python train.py --encoder_arch="swin" --model="contrastive image-text model" --dataset="regions of photos with short descriptions (Visual Genome)" --train_examples=101725 --image_size=40 --crop_scale_min=0.5 --horizontal_flip=false --tokenizer="char" --vocab_size=61 --loss="softmax" --embed_dim=384 --encoder_norm="layernorm" --encoder_norm_position="pre" --encoder_activation="gelu" --encoder_mlp_ratio=4 --encoder_head_dim=48 --encoder_fused_qkv=true --encoder_bias="qkv" --encoder_qk_norm=true --encoder_parallel_block=false --encoder_inner_norm=false --encoder_moe="soft" --encoder_num_experts=8 --encoder_moe_every=2 --encoder_expert_mlp_ratio=1 --encoder_slots_per_expert=1 --encoder_shared_expert=false --encoder_patch_size=[2, 2] --encoder_depths=[2, 5, 2] --encoder_widths=[96, 192, 384] --text_encoder_causal=true --text_encoder_width=128 --text_encoder_layers=8 --text_encoder_norm="layernorm" --text_encoder_norm_position="pre" --text_encoder_activation="squared_relu" --text_encoder_mlp_ratio=4 --text_encoder_head_dim=64 --text_encoder_fused_qkv=true --text_encoder_bias="all" --text_encoder_qk_norm=false --text_encoder_layer_scale_init=1.0 --text_encoder_parallel_block=false --text_encoder_dropout=0.1 --text_encoder_inner_norm=false --text_encoder_positions="learned" --residual_init="none" --optimizer="soap" --beta2=0.99 --learning_rate=0.0026 --beta1=0.95 --shampoo_beta=0.95 --eps=1e-08 --precondition_frequency=50 --max_precond_dim=1024 --one_sided=false --adamw_lr_other_params=0.0012 --max_grad_norm=0.5 --cautious_weight_decay=true --ema_decay=0.999 --max_steps=5700 --batch_size=128 --epochs=7.2 --lr_schedule="linear" --final_lr_fraction=0 --warmup_steps=280 --weight_decay=0.3 --adamw_weight_decay_other_params=0.05
Rows from block 5 of the image encoder of a small contrastive image-text model, named by matrix and row number. Rows with one number within an expert belong to one neuron, the router's apart. Each number is 128 + 32 x the weight over its row's rms, rounded and kept within 0 to 255. All counts start at 0. Numbers have three digits each. After the name is the row's rms in percent of the matrix's.
Before each expert's rows are labels from the 100 images, of 14976, where the router gives the expert most weight on average: "top examples" is what is common among them; "colour at peak" is the nearest of a few named colours to the mean colour under the peak. Only what is clearly more common there than usual is listed. The data: regions of photos with short descriptions (Visual Genome). In brackets: how many of the 100.
# router: slot weights (encoder.blocks.5.mlp.router.weight, 8x192, trained with AdamW), inputs 96-191
# up: expert up (encoder.blocks.5.mlp.up, 8x192x192), inputs 96-191
# down: expert down (encoder.blocks.5.mlp.down, 8x192x192, transposed), outputs 96-191

# expert 2
top examples: text has "pizza" (26)
colour at peak: pink (35); orange (32)
router.2 100:151181120089131146102157127144139133164120138093165102181141116146183173137154086148174101076107124097155139147136113068156127122133110074100150208113154091162158113146132133146091202102136113168136154142134119136095074163132153115105148165124151144177202130165143121070086208170135112096
up.11 108:079133083172124101093177159195116118145188112100085081106145119124119145133101143113175122162071122102184101160147079162135165059116122087119124121088107088164109134114126161088132178167150096149139155134087149098119135145140092133119057238096110139092150129157158135139080152104125104127
down.11 108:188107134124164151151173148164165116132121132177145127171111155159123099147134137131097152124158157137124128126089125130100165157142158115129082108222131161076122159093085077123144172129145144173121151098181184175130166124121195141071144113054130084136115115196159127065091089102099116073
up.12 089:171160077086098102166136157092100167131048097091111176130113191120135135135156154169072076194118139226098140104150140147113093206066128114160132151143150105152157130066092102077165177148151084183115141097082129126088113178096144136101116091111158174144102130102134200129116128146133113125
down.12 089:145166073142174080126170119134168106138159126074103126088165107153129117082059102108236126153144118060160127166078123106103109039143149154113170124160138130115139072116076157142072094096138119158141155129163071082174073095118144125119126121130124118188152073132130083086142142162146147129
up.13 103:139096070139073172169087124146163144113118149147111156099145090104184087177095103145165118098105128106102110117122109152111184087039146141148133055131142097125078172113124173100137157065129102116195126146096132123092144100140095132156083148097072109150174074111096125091075153115101113097
down.13 110:146172134118165114111126084185082182075143149144086103112104132118114150117176139165136157204179132153101148120104194127168167128137175106111170207149122122082150133151147108116135107169105131155145128155130160117108168091099149076120129148150172156147132094149036158127077085107104115177
up.14 108:132136086094133169188134202164124180138129142132143135102155134123137112107114199152097118106128160089159163101097135169126225132131101133119140128172097119092167136107085127141092183111109108129106170106114099114128063068106139088095087176157133100134118073092119134114191111128167119101
down.14 106:127158157099134088084188066169180138110105073155120173124133125166103136095144119142120125125042067137129118154150105100140102132196153122127139171091120134138105100168162112106121119167130149099145130147140112093152127133105147113135161142088129160149131144201135125154128153125142103122
up.15 081:145085095145100137113162131136166092133152109127158147150091180170121128121138117126114146131154113131115146101057178112059093137151170171142088176154113132104086097074159114127142156158162073080180117170107109117182136116175115132101109126110185092065061158128092101095153095145208143153
down.15 090:092130180165112151133115074147101169119102105110101091143174167131084123127099135163131182117097081147159138094142102147125131174151067127146220044132161180146148120147133132101141138092150137181073123161098117133112137117089102175053135135178090128117141110129121104115129175116132169116
up.16 102:078101137137153111122099151139096148076096089136125120059105127146139159185141164075147087144139160134132127168121129105207128117130131161127162091105102131074125138147130137081130104159169182127162151154104157101123144099139075134169140153120147104087136173161133081136101086164122133086
down.16 103:147137158160121137115104132121144114096170137192121131092115126107202126146114116145087169158097131094120081110186127075111138127155116110089141149175100111139121081118197130189176131177143168157136149089081135115183158127134153159103148176126119157103121144127145164126126139109133119108
up.17 095:111113120103144113141134120131139145132126065216136160166121064080136164186139072191109121124105164113178165155182164143112106162083177133104164093130052082085116143133109110173071129163124124168116151173118136133138124150120128067150155087167095156127103142120140171109145158092184171154
down.17 092:099118108149100082120107113112165119105126127092130055142103147187121129142133158124195131082084200155057140171155161112142175115130113109137138150087153099130148180113161166115137148066156166091127122149118158095148116084144129206129114128156135134106118112040151164083106090174076131164
up.18 110:080138106092121168086145155140150152152073179080125111089112128096095152116098124110112156181075123147090105095143106117101174107044109146101153125128161179153158125161102165135121089102171156106137110154125147151139160080072157172190112174096146184162107127120174164115094155085066112090
down.18 113:140170149061102071167105094103108092174172149174155125171110122146115118163101177155138172117130059070153160101127138131094059116114119155031148132144056097104109191135141198170142085161077107152084115131159113169130085123170139084130143166157137073147081051151100105101136161095150124147
up.19 084:097116132099161215114112059102142129171126113139120126082150144141167123110092091137140095163148132166087156145109133133154103099082078097069128173123108141097172108131161092124131125124117100140097079096083094117134179125181114093115120143139159196101109100123081102140104033135129110099
down.19 089:133121064134122073140118140152120152107150124133083130132127075114100110139165112095139147158139151135143127096192119198121115161112167158133115135132108162104021104127138117168183102144154163123168123139138121192171078093140124213074137126090084159088130114126174083117095180089139113160
up.20 112:165135085174151098122100140159092181156165140118176126125114027176134087105093173067110140115116162125085124159122190092119168181125147140087172070133115125143155141149121129146150151114087117172124182150152144175152128084160092077112165100106146085193168166143160125126099117100094138189
down.20 109:096064061125137157058078112119200133086138141129140116142154132113111190108140121161143095142137107162149114178136105144153111134128148095195085130127192126151139110171133155167165123113110153142139139061171117112114050128124150199104091156112130093191119179084125174093112174113123169138
up.21 101:132125084071142111084122136157155101058132156161165124122081164169156074174210144139122071084104120118138175126120212130125126121158153124103117096115138151149119095151110091129195087086130108129153159101162171152110133134096147070083091112115143149157125131152122151185148102127076120119
down.21 108:137140055107114118081121127108148137118116181103122131170173198055095146170109126069148129169191168102099100156158114142169136141024131128097147193126104088116122130115163170130138160136125115141130128143109136152086099149142088187204146121109114167131089101111083143088149132127042125152
up.22 089:100076192172074151126112079135181121098120098082153119051161068124118127111178147077120126097126124165100073124162173152093104088119121123110116091146055110138087101164150128169149073135101142076158179169131136125160128151123096118100163193098123110128146152111145178158059127111117125100
down.22 088:111098188128109108125088187141173111123123128159183127121109112124162124129098138116122130132116146120203175166089104147145174153045151082146176142154111129146151120112189106108153109140111098138155131189113149081133121149148121221148159104125076096118084081105117157135111170051130138147
up.23 078:119064158119175093126128174170092133109059167135196096039104130135098158158148122121152098135149129114102117101062073147128136155177143148091160100137144185050151116137110106142106111119175164092128141128006128089136190098114118133119083140124119130116138131146140119129088153136185146134
down.23 084:125106091110166115117103110125140149133148178114114106131158111137146173115122082107095144123181162129105087156182106131112087092147082129143199148114138129094180089124182209144136119156091087131120120148143124127173149190202076135134146155139160082091108090102084124074148124144140128136
up.24 080:115113140107151154104109149068185138108219118151092089146144140164020148090136164196168121093121177138134044050085118156156119153168158103136133141080124143092160110153130122168122114172148097145089125093131112145155136177079119195148084140129138107070135095180107113097122131092129061135
down.24 079:125117117142147162156155100123134125103052152182100145166098159135189045155064111069118127113109178110081145124154137152052095134067114171122147107155160125126117171134118217120212108103088147117095174111107161107103136138132143154120108092110126105130125057039111126134134042142159131127
up.25 112:091144116111121106103124114169094117122160143067110127063158127129151170079067156141092186172108115181099124142141141133127158078146150174137174119132111126154124096132101144148088098114140145092148135100161093153102104143067136103125132141071145081109187149123054135140101093122102130070
down.25 109:128149148151121116140126153088119125104165144096185159125100136099133109056127173069133122141139175128117083189088180091131180117138133082100116081089134137142081177139167176111132123151177140149114128126157088168155144117130156088119164133095119188142127118170194090188145190133108154179
up.26 097:044118098137075107158084152113133083089043118135123131172084155096102150076053154124143135109092117083090126143110154161162096144085147134125103140097075142145092170114148161129174164117103100081105134136133089125110133142168150150084130116125184114097122061131088162115051153127141079177
down.26 095:126183164133152085147167150114101113130186144133144120115116089120178202134203122110147105084122163164219141072164130161057112122133160131091132115166137120166130165127062163158083099082120126126076134135156151139125164152072177114094126176112132133135135072155159098118221100148145177124
up.27 101:174106153195132093112143125140113144124163116168150139168049140127086113140121132126132153088091177181093140069176038109123132077134157176108113178105174170133075163175129126139100172142051104161168142122166102148109117123151141074144100127153148154075129133037129160156166181132110111137
down.27 110:109106125145193134119112117123153145169157093157064082105139156118159112106114051123098137068122087173140110128129123099130129128162154159115186150118170141114151121186216115160106117071108109071102157113155119137098137069134123126117156091090119116163144155208110137076129132124171149090
up.28 105:098141106142166122138167103086125174133136131134153087103080192143111136111157146120074113112114181090205149154125123065100090131144136106060162128156129096145173096125114097156136132056142111126084074157135184092126187149157128146122136080151124161147128114185118167131182114130109141133
down.28 108:122071137146090118152103187145137092180077129094133148121123088140122088104085128144151169096102170078107147059138152170105107094127144087112088146069193128113038163093114082041097133133121153126133127150119120118153111065112147140068100151124146152122116130129134069153075112079127173113
up.29 093:158147129091180144154129115147098153110063148162078133087166166146157196114147168143123085180148213134169083090142123166095131143151146100076160057123095147141120129153108102074128122121143141135100093125121109117147169130097182152173113116082138128106109127161088146168119086144115082079
down.29 093:137190144161122136139127151130154129118151104124163081145138111098157085160071132124105127157084099165079121123155132157147086190185109138099060109132125163188114135173118091128125092120079099129139133155142107105146128140112152189177154107138116097150133118108044086109140103108233113117
up.30 087:143121113156096129120080076123094103140106106086144109106109099124191081163085082118090210106124105149159145108070067145178116109164183125126155112143131113161092153133137147105166120120158147135165150183097150159123148200183115158108098180149130090122137069152168150078123140108132144141
down.30 092:117151159138117096161070141171161190178132113104129146128095168139066172123179161030060078146157132107085158137108129117120134123082120169141105158180117133080168102113123084130078101156186132068124098062176114161179100162153134125069147136132163150122114156128123080082195104068113112099

# expert 3
top examples: text has "sky" (66); text has "blue" (42); text has "clouds" (31); text has "white" (31)
colour at peak: white (25)
router.3 105:088098083130140133098159160128101127085119074142076191087154134133163148095135115087188115095153199111090072179159122122162111067086164176152128149102153104168190144096160115132094185182137119091147158097143181101158092062180126153165080063145170126095114152190124100118095096138108090086
up.11 111:179104176066106135069091146164103078178136137103170097189128101124122134139122100084098094145120111120133113115155183169137095134159118133142158171125211159154186150121116159127137081121133129108166148135215157098068105102188124146099125145175121093145125111151117138128152100137195137098
down.11 109:064161098109117089133125120044174209122113167110146054113190177153151157148063116135090175136157177191164099132136088113158134143153153159100084114110128145115133095157121101165153087075148175145148109124089125111168089136115105124173116157105165158092176129112146175094103148151057132077
up.12 091:113106136190114144145075124182134162101144124135154144180162115126131158109114129122120097134068113107158117103111145126106128114183170117102188176099185070092162163088185130115069084087081079089160121164136146157171115160118120162155105132128135093137135127133104106135158131110137103099
down.12 087:078124137089147096145125098080094141142126034136178145060122111113148088126162107115129142181123117134167111132099125153140133165138088115067142097125088167102145111114126072178214168128117131053136132088180133170106103106150103133114167088154155127102140091144156152146129090070069126149
up.13 093:143098155130129094051186107149063150124165158111124103096167155120123159205073108116123160144134133138187132151138066129114130097127088088167129145169167111151120153121141134137151090076141093143124170133163118128100108158037103185217136183085056178128101103130110136100162137119096151127
down.13 094:074157082143128126177087115168198097179102066067103115140115170117127129126124153197103141081158137147146119116127118104144110187133130185068128113141191113095158081159123148128128095155185138130162148192161110093146110132149141148121094116121127146130129162132144155078115097084133115116
up.14 088:166070103147144143156145128072178091131113149108131126138051086124067128138045057114122122166099194155190144118106148151110145133125188092146103150092142201104101180155119179119179112184108073091161112163148115125149120167165133150158083174159135085148122135106085120152108157099129101192
down.14 090:062153117150113175134099093124100116149092114158128141104150090165145219117112122159206181112140144186077168074125162136075080140109117154107119074133133080114105131178133138132194083133011096067123126127118148136141171088115151153125137139093123125161162111166137090081165102117140176118
up.15 102:091127126068138125093164108130152082132147139121144127174119133126127106176145123115169054135161105162196068131170135114141135153153073166135161165089115116068071179114116114116141086136146115121135142133099123127198081066157094095157181133160141097118125136114165172143131149105086131139
down.15 099:141177163202128131142082189109152132132096088107150151069111039115153149115198110191156132162142098126134123118085162171043142179111162080142130131196138123127182133090160083130085129124146131142090076151169107179086119119081141111112141154194109145104147152117126070113108108080108084062
up.16 104:109099163151069131142109089133108120105086156180180119093116150100112119079132046123132129081129089166155192142140101142094148144130155205165163128120134081119174101166123125120124154094128095097109068055094167140132127191133176087100121100088099090165151083118169108093107101137105166115
down.16 102:121156104118143131047161113146091099150151090150073141149134136095067076116090160130124081128157110113090081102099139129156119109143127143078173111157065131196140100137128175146161087128179134102079146123148147112128127125126109094192154156111088188143137072139154178138096126164131055113
up.17 084:110113144097098115087068123090103135086125150150137125120188160062132116110135109110090160131147143122122173140065153083083160125142129136077091162104137135223163162085146100121209176091113206135111177126142148049136157157134128162122136120125165171106165100140150103152101113115111103098
down.17 089:128137099161117122051120117145089151135058117150126096114123099111096161147126105085134128137060117117096173120148139130143135158133125109122182134168069095065128059173115135124075106095121178172131105200161128098177126094148125165126106115150097150097114106128108104115186182129087148148
up.18 095:097185084101117096097175162103139198115122162065079142085173194146116168171100126176107162076127174159091146167145120124121126158098129185146106144157140162069140095082131178124121144097101145161200086080092064094130145140066118168139061136115109141173107141103129149090161121149174114130
down.18 096:065084137150164141181140177160058104135147112091087153137127136139125153158096162176136142104093110168171135151155106115094115137099062166113125129112127176079166031155170130119117096127140093126167189126128130133062123148104120132148176101114163138130082136114180148164100144132129162145
up.19 088:090074168122148103156138164126182149123134189114059127174188183150060176161082099169105145104131128124057141096167150207109133128157078143131079123116148128068131136126128068149164120149109115100134175098085105137105165115125132134124103184096127142175117149130076145123176109160149105121
down.19 092:096109155086115125132139166076105154153134100108108148119104096098135068091134106131128169176128135141145113124092197121140108146162168185106086191105139167042077072041103102159115154130127181102110111183140135103136148112176110095071111147133130121085126150112195149117115162130144195166
up.20 071:098174142122088192037124127136073082104128111120132169206114097095119097105136100149075103157119123131086180122097101135089114108145145153139070163131122165122032168177139091164069117113067179121137139153075102111112070152129115096096137116132133105117141090131114124141155137123118155168
down.20 073:117099127168134150114156124095129123102151103139170151126130140113169087137133125135126176140193095155183099151144123096107108104156092100175102084139097057167127107117178109160134171149104179110144171123171153143136073123114133127120122137151138060075088168156105101145164149151165121128
up.21 127:119079134072169142128136134133090113141162142121159130114168121088116117137174108123111120137137122092139143138096071125194122111132153140156081106167152031102174138073111140163171190118105097157090106162171103094121103140091135113154110131185089139111101169115131122149146151122114148095
down.21 114:123130126145158090128126159135227168114129123131094110167118142129123138148108173116177143081159184148107161165112131187077086112102165111076143163130171062150155122130104123076118152114159117101176107044132188057132085163221127132102050099122132140084107110159133126080149101118077187101
up.22 092:118080132194155104187083064048130137153122042151173150129141149126099144133079059116115136152152140153174071038075136138101137155173135159161153127146125138110163145146123105085084096120109139081132134133106126148179081114105127098119174146164158149135091175158076065179141136074112130126
down.22 093:136111137126099085196214170160074181136142131105166076102122166171189133111170138168205104192146093131080130167138157111092101180130176116089096141108097150129074113120137139178157168141098138061149121159197179136039132157124098110117175112155171100115133133153165127123147100093153091128
up.23 104:117135107167101145112127171120149111130123158181127134139114121128143084134118167051090120142119086114136164112126109155116143166085113122152181134129154171051076118112084120096127095121104116141143134106167105143166118115113152164130117124192104115120133095132105063120191182088087075088
down.23 101:060147095131155137137161143169161083169186138131137102089105118198150161105081090165153098161103112132137127152067141084132125117159185162118050081147115077114139148180150078114161101154117156136060093106170159098128114112108152154103132091132139152162114167057123155110142068149142089177
up.24 099:177096100158153059170145158117048144124101155145084099082093147122105123165127036128103123098159184195079161128091093110106158106118115093086066151148130210110104158168123152143122112080090171177095146139096162150170207129129092113079178104121178143151135137073134098196100109084136146112
down.24 106:098120143119124155150169128186122061153156105109143111049171123162110071177149213136173120139088095105124098131092147187156109141081115143165193157132162115152126166100135108109119163137126095088212086133115066112100141145140158156125195095161108129115177131133154170119121123119093122200
up.25 092:090120102103098018109136136094110169125142141097146125143116134107113093150101140127117174128178143132106110151124152165069224150095071104058123173146128049169113132230083159157132131124114071105174099125104191117138181120152215102167102185145128122172139117142127134090101127178135150041
down.25 095:157146084142130078154156169131114136138150118145165141176100172113133060043105162192092099082086118107144107121112111151143141052113157116117114141050208093134093152129128074115092098233105100126183101130136149126105119117165066091103075124179136187174123148168176142129113098120156151090
up.26 088:099107126148100148165127098142167124141139195116169119126123119131108134078171109117172117132094116125096123086128098103179119113084089053119140177101164151159123126145176100090102059104148111194130107152063129072147095155116097132137100116128164121141128149186182135170100128156087121121
down.26 085:160150137158127133108153112118079138117173113132099162177056104121144147160096094149119168239135125125133096160110114174151096135144171103153211150121154115073196149170076104165140151179100117083113145122130058172129138129137146182094161115155162091135113133134133133106079099134146112094
up.27 091:119122156138129119137184141158164145098138128130119028136123164133123099129105110129104116138110093124163119133154147168117135112138070157197123172122148141153141115232155083095067108113181081129145121112048149160126156116181111081136139127025115062105104109148145100175175141133154103091
down.27 090:136066141097188157146146165124150127118101102151162145105094100104098137130132124120095099206185118144158101124145148143111197163169139081121129096104088145121108129091108188112176219109134120115125067132166186118154085111139169113081090117157138113104157166101199136187059121110120126174
up.28 103:104205153122161117144138125135129115082146069182133114168152155129167076122113137109139114070096128102072121154139077145128153097130164123140149043148114089139145145075067134091159161183176087167108170111104166162119112112113123061134134148081146131144173116137167120081128138141130139064
down.28 104:147111084157113069105076090188125169156175097095120151121093106143119156143140176099153093149169162129122182122143143161141098202118122120166114187120127142115113139126190102106097087113074137113095064108136079143146195073154182148079132098105172151180104156126077127152138099085122197195
up.29 100:089101119160129181164170173138151130172129090152090130142179119137093120145145081148144068148154144147119143127162154148145171144148157157148130096100098194176113137113132101153076098168196135123070224121149141165125083162092115140139098120113194115093095082180176087152127178146116172092
down.29 105:188172142077140147055134212119137138121139135131136143145043088102122149096154160059203199093173072130203126123093186137140125125192153128150135130109092129084123080127144098103147132108087160079059159090094147150188128135126126098089148127142183149110079166113091177077073185125138146166
up.30 077:181076161131125128144115144168157088124121090127105130156105124120091082114108089095118172202101145125105120092119117090113110136114164162112148169164174106134103128158131139201088093166114156108143127151158118166118104067084073174107140165169140048110132108120109125131065150080122122186
down.30 083:144092111200124111142151131126134113146144087129213144107110124131132185102186128131092144104174135129220064160141118180088141078040093135128111108132101158090152130106163099121147170112093136124165121146134095115112131084130156153109090173086167109166202118104072138122134109093129114151

# expert 1
top examples: text has "green" (37); text has "grass" (29)
colour at peak: brown (65)
router.1 098:184107163170111105153075104113100096125124120138095115126081118104043108117107152175087125159158141156114155096134105114085088161120123205118059127157158136133049128186107121117152123185125105087095137186124106157105147119070121098125134082143103129136102137114104098193139121130084129126
up.11 100:145134149080155091173115093166159115163126147134133082146093092122107132137064126090079152090128076131139103150094123177086153168178102114091129122148141121186066121150132149056119141133151101112157196146111106125104117158134146070144134119163107132099115171132144111148118139136147103144
down.11 091:124116163139178108109105181113106133096128136149094146122117106123134149133117139112120130075126125132076141092124140132138128062108042152124219100113086125118190091128163150204167117140181160098177104141147133118165121041093124132081132065150150137120079122120135178146129110163126140116
up.12 100:074173144112150103106118130127145188096118135087148120137136161153124079147085089176120095094132168151153155116208118110115185159197139111158107142156083206122124159118129125084138105104209111128108095141114145113112116141107100128168146117232113149132139176130125119176194142161174134194
down.12 101:117117149104072083123111137157106106147153130172091137132138156115156115137158095141121035086115166117148084148142107130207071156142090117100127125153136120126179128107145138173175120168148094197143139145124090107138151090136100221018126135155111108149072157112088150138098139111144155138
up.13 090:113062099173125154123198113119116141124134144145150079133170059134105130108094137107142135114086109094130126130138072149113167182120141150132147063101169100091140134194144074119100127113120135062088135125127109076185170106103046152145092042174189129119145123109084109175075062102072151117
down.13 097:170171104099106117134054141113156099126125156073100144152165137129104140156145106142101106141131149095089161144187114118172114161151132078120097183150140189126083080074192158090145129119154105162137103171151103141134094131106166030099125190124177072124153152189116089145132083161119085138
up.14 093:099082107102180089093151124132126124147121146126072147123178194126121128116144121142184104138142129155085141152104152130097060090151154137144098135089145050129167108144121154107129167167144147139115127104148176122116133121142178190062136168163106162141161083174113137127218117099138060088
down.14 091:131127087141131129136132160175088111116129096125109111126088065103127182098116159115205163151098075095162135114141138126136150091157130113170144109213121163170109137173127134148133120139154077153091136146183129077104125153126123100109125130123137147127072143104133077041072136122164181082
up.15 094:099138090118149125146162122081112092121113131141156087137160163115103147127132125144088182128122137152159152126106124100137149103141159177168179090130117109111098045144091110127173114134066183134120125097146185158135062071093137087150107148172151188063127073068171161127127089136160124205
down.15 094:126194176074051172149086118140099146169085077100137218139077094131061140166134146131125101105124116126086110087132102187134117153103144129144108177181218130107179125093099139074164129132147087138108184165116117177097213136157125165147089062143058136137139127087186122138133104154166098114
up.16 094:144110128181086122099111109173138128119123113116176144180119099042169123161107114105143162170153110153188181093149159105098067183114114099118109115105160107139110097100126133122077122096105169112151154070128074125120152063185155114062163150139181121071170111094132122153135142140123131164
down.16 089:128167175136163113192165130119203171149120139112116139144104115144136135127145184169114121101086117174066146102170152098091129129122066149094123130182148072126143185178147095121089088182140086124151161125177215118106120156109118138210123117168132127156118141121104192084183145124140145113
up.17 100:169145207149097113074163181165124149103082144163148155122101143129074169207116068101127221153139113105136120146123063118088118122185092096138095175155090124098068148143129117094122181149124090094116163144077061166128137166140183074151176152128110160163158164113137142182126162119077175152
down.17 100:133076146173130097101081190122109113156143151180153101141079135160111115097135175147076088104127104136156082094065138185118077172109107105083150094186089128183156140140177170189196133125144128152169134171128140097138079072101117243157101182093137151098142149125122170134109141162125126098
up.18 104:092135150130179095164182157052145107125121183156172139118108088089142157182090131144127127087079155122107077096099157091156126110134127146100156124132167136179185117129147130134124132135119111131154136133097126098120107108148124096148193117139135118169080143132100125120141122133184149079
down.18 104:141118088109100154108000090112147174146082143101104120177125137144139141082127066084088140142158135121125131123117175138125167160147137152185165156151097104115106105124084164139127111142072151098155135066152167214154119091102146118103097106150097161111101152150137146125140111129137141171
up.19 107:093130140145100135168110146144157103117147114153118095123126156108146115125102121099127146159135071139103173116179145144081103125174089155118148150146108120132128143094132111097180082095096175112102118105182140049150167228179093138169179115124145095122130116126248192184175112164172130104
down.19 117:095162080064165136156128106196130162160115116186143125123101065137154115123115117085188139130109150078167156134115120093112110136114122129087099154087132152107157135119139159148096133111145144117141084099101133135097117039099140119100142146173145137160175055131057134118183151132117160110
up.20 085:134104101136115151119136139111137131141085054134088117160149149108091081083147058096184168134145111134117125160120155082151108106106118166081170126159117130137144207130138139137173170150105090115152100095096157231103108122098112156089149133121135111103174091117155156096097102162134178096
down.20 083:174124157128135125096179140148182187125190161121104152100080117142108121118100148142161165110112038105090161110046162187111126106224197163140158118112119132110126114092085093113133127077085084206103114122188139140154089130160142113154132112116109105130031127097119132163183114149111115136
up.21 098:212156144145132143088108095099133115157180121111117175091177137138069129140155131131120128144148112170082149112126181088137062078076100066122068153118140170119151110147100102162126139041121155132160135114111047130167109146116145179114118095183098102167090181077135150157127170082125117116
down.21 094:101126082151097125048128147111127093142133106136123123125145112118131127112076127096107124165155176164093169167137160127107142131129112141090073079130093141093152070126151135123140120159152115080090125109109135122172160130143072173116086104086145133096108079090123173215187121060133120086
up.22 111:160123143141135120129158112046138134083177122111130200141143135126137153127077082126131196119128144170112087114097201141135199105186129046130141153095130162104144186102080141130107139102073174127182164112124114112126110145128122117140136147133112167120115065138105136184117098140098074109
down.22 121:108151117104100168043174131189152106118139121176071105095125098133121187102130113118052115083095119134135180102130141163110071096130149138135143107101100107126092123121155175128178126118157124155112143095165119111126127136146180105169139079089102110163063074108181145182130161082179119182
up.23 111:049135158145092198146119170152112165106125127073104145099147108101140108130103117112071221131176124111139098069162143132141113128136106137175144178120104139112180077141088133162200133111142191137129102113202157150113066077150123131117128127135091147091146183176143152106093140138138176135
down.23 106:164146140145096179139159114108124175125139162095148152140163124115165171136095109122098047087145128131109099196129192111134139111108095180185156140143142116165079115092104152093086159160145166097119089113114153138119146124211138119099042104124136092123128102104167215139165121099123109131
up.24 082:129182081088114114152103139125187124082143107127115140081111162136118103110198093097148140130137120124144118157093192092135083136075138125157140146126159130155131166129094111120107105185132140157088135076116123109126093158134130162154191167138140047154159070154142117124084131172082169092
down.24 082:132115086128121156123170138163101189132102135173130158181103145122116073160063147090072124095183098090094095166041068118138100136114115115099146148104123106099158125112121125124144191132140175207157089073151100085146068143165149141177167106118104091109130116125148160117095145195107080090
up.25 087:195041116137125136131130133120155121154149159194112131113099148133132128121150174176139134090130137152133141174132136137091144146093098094162140044086105128124162071179145202128090189173165202146146166163090084185137105121129096159182103060140085135111128137101142153052128101106114120152
down.25 095:089146126103099156086098149125174168171163182118140067135120093144099155108149135100121118103087124146111155040128088162104098113125164124139137130092118096144101113130163116102206111141155066126111107087150172130105181172169129151020133142120107176061122145122137126139111150107142116106
up.26 109:158060188122106155097142095152166141168155092130125110177160150088120096112060172127116174125122118173099094152138073149204165145074095110138130123160170129128126152139134098090142096129172158109102125170103148059154197092127131165162128064109130126139108109176143091103132102179144133104
down.26 112:127161078120119104196088209101140144162119119169122134139138127107149095153142167159124154151122146114127123133090122079175099127148184147093171118146158093129094095145104142144120118142171105146141099138167088115141157104073077120140136108125094131062108138074193148120137095132105172125
up.27 107:134129108116121128098157105100111162157156112129177145140125121160107151135131088100097135145096128092156062202125092119132153150194141179120127107183105155097121130142114126086100114087131151125111062158166115132125157108104109169143161157062166146104146129118121123135148195115152124174
down.27 106:114061209114150071119106141106078113077066140144093116114098131128108146152117148144131087093143107160156087112121192157102095064046162138165143127071130131132164141124088115106172123159089110116111164134073131111172071086126155167114121109103192099084112094056133201141060093172119113124
up.28 086:116190122127146121154176112098121112106118123123121112173124139181127138166158165112095163172168160104119158098111163190118182105089084128171160063160111181092148152099176131089141127104109074147165100118106124049118122165154120152088086076129119167095082080136179112133133110125203110137
down.28 089:116138126086139095148156089146180104197125119120135152161119105092184071133105114132122116095121132120151119120114131175151144156208070123091139141104075162107163089135070176153135040166123202133094126167161122135084174127126153115165117074159096099096130142138146119115142135089148115106
up.29 102:145172106148115089197134148146096101183116117095108145146151145072159132129114117144143172107158117101108124175120188102151184147064094117204142097053137132094130203131141140134193117148132124117120162113126170109154083108165157120168205047106084127125134096167181131093101099124152077110
down.29 100:096066148145111148088108174199090119157113039121142083121097146177118107169119084065067092118133122075086135076119137152125089122138155149138127145205140108153163087130106152132136106154121076141130117117164094169129181154109089101122122125151167135077102136152131104102145149136152241149
up.30 089:200136150140142181145197129129125156119142170168173161136195125134177188118148150105146109204149146133134153092132146095155153135166127075064149138110194158180101141091029124114082122158146161152101140145098149121143148137070149099103134086113125142102096158121169126117073089154140088098
down.30 091:112107123133119043156073109139144156130070117143120113124146168112100114121124197131132091162111130143170150146149171097078142151102106084131096170206137158115110102153174101162143135132153133105110111074142086162140124128120155063116121138164125188135187128130091123156138096164173195129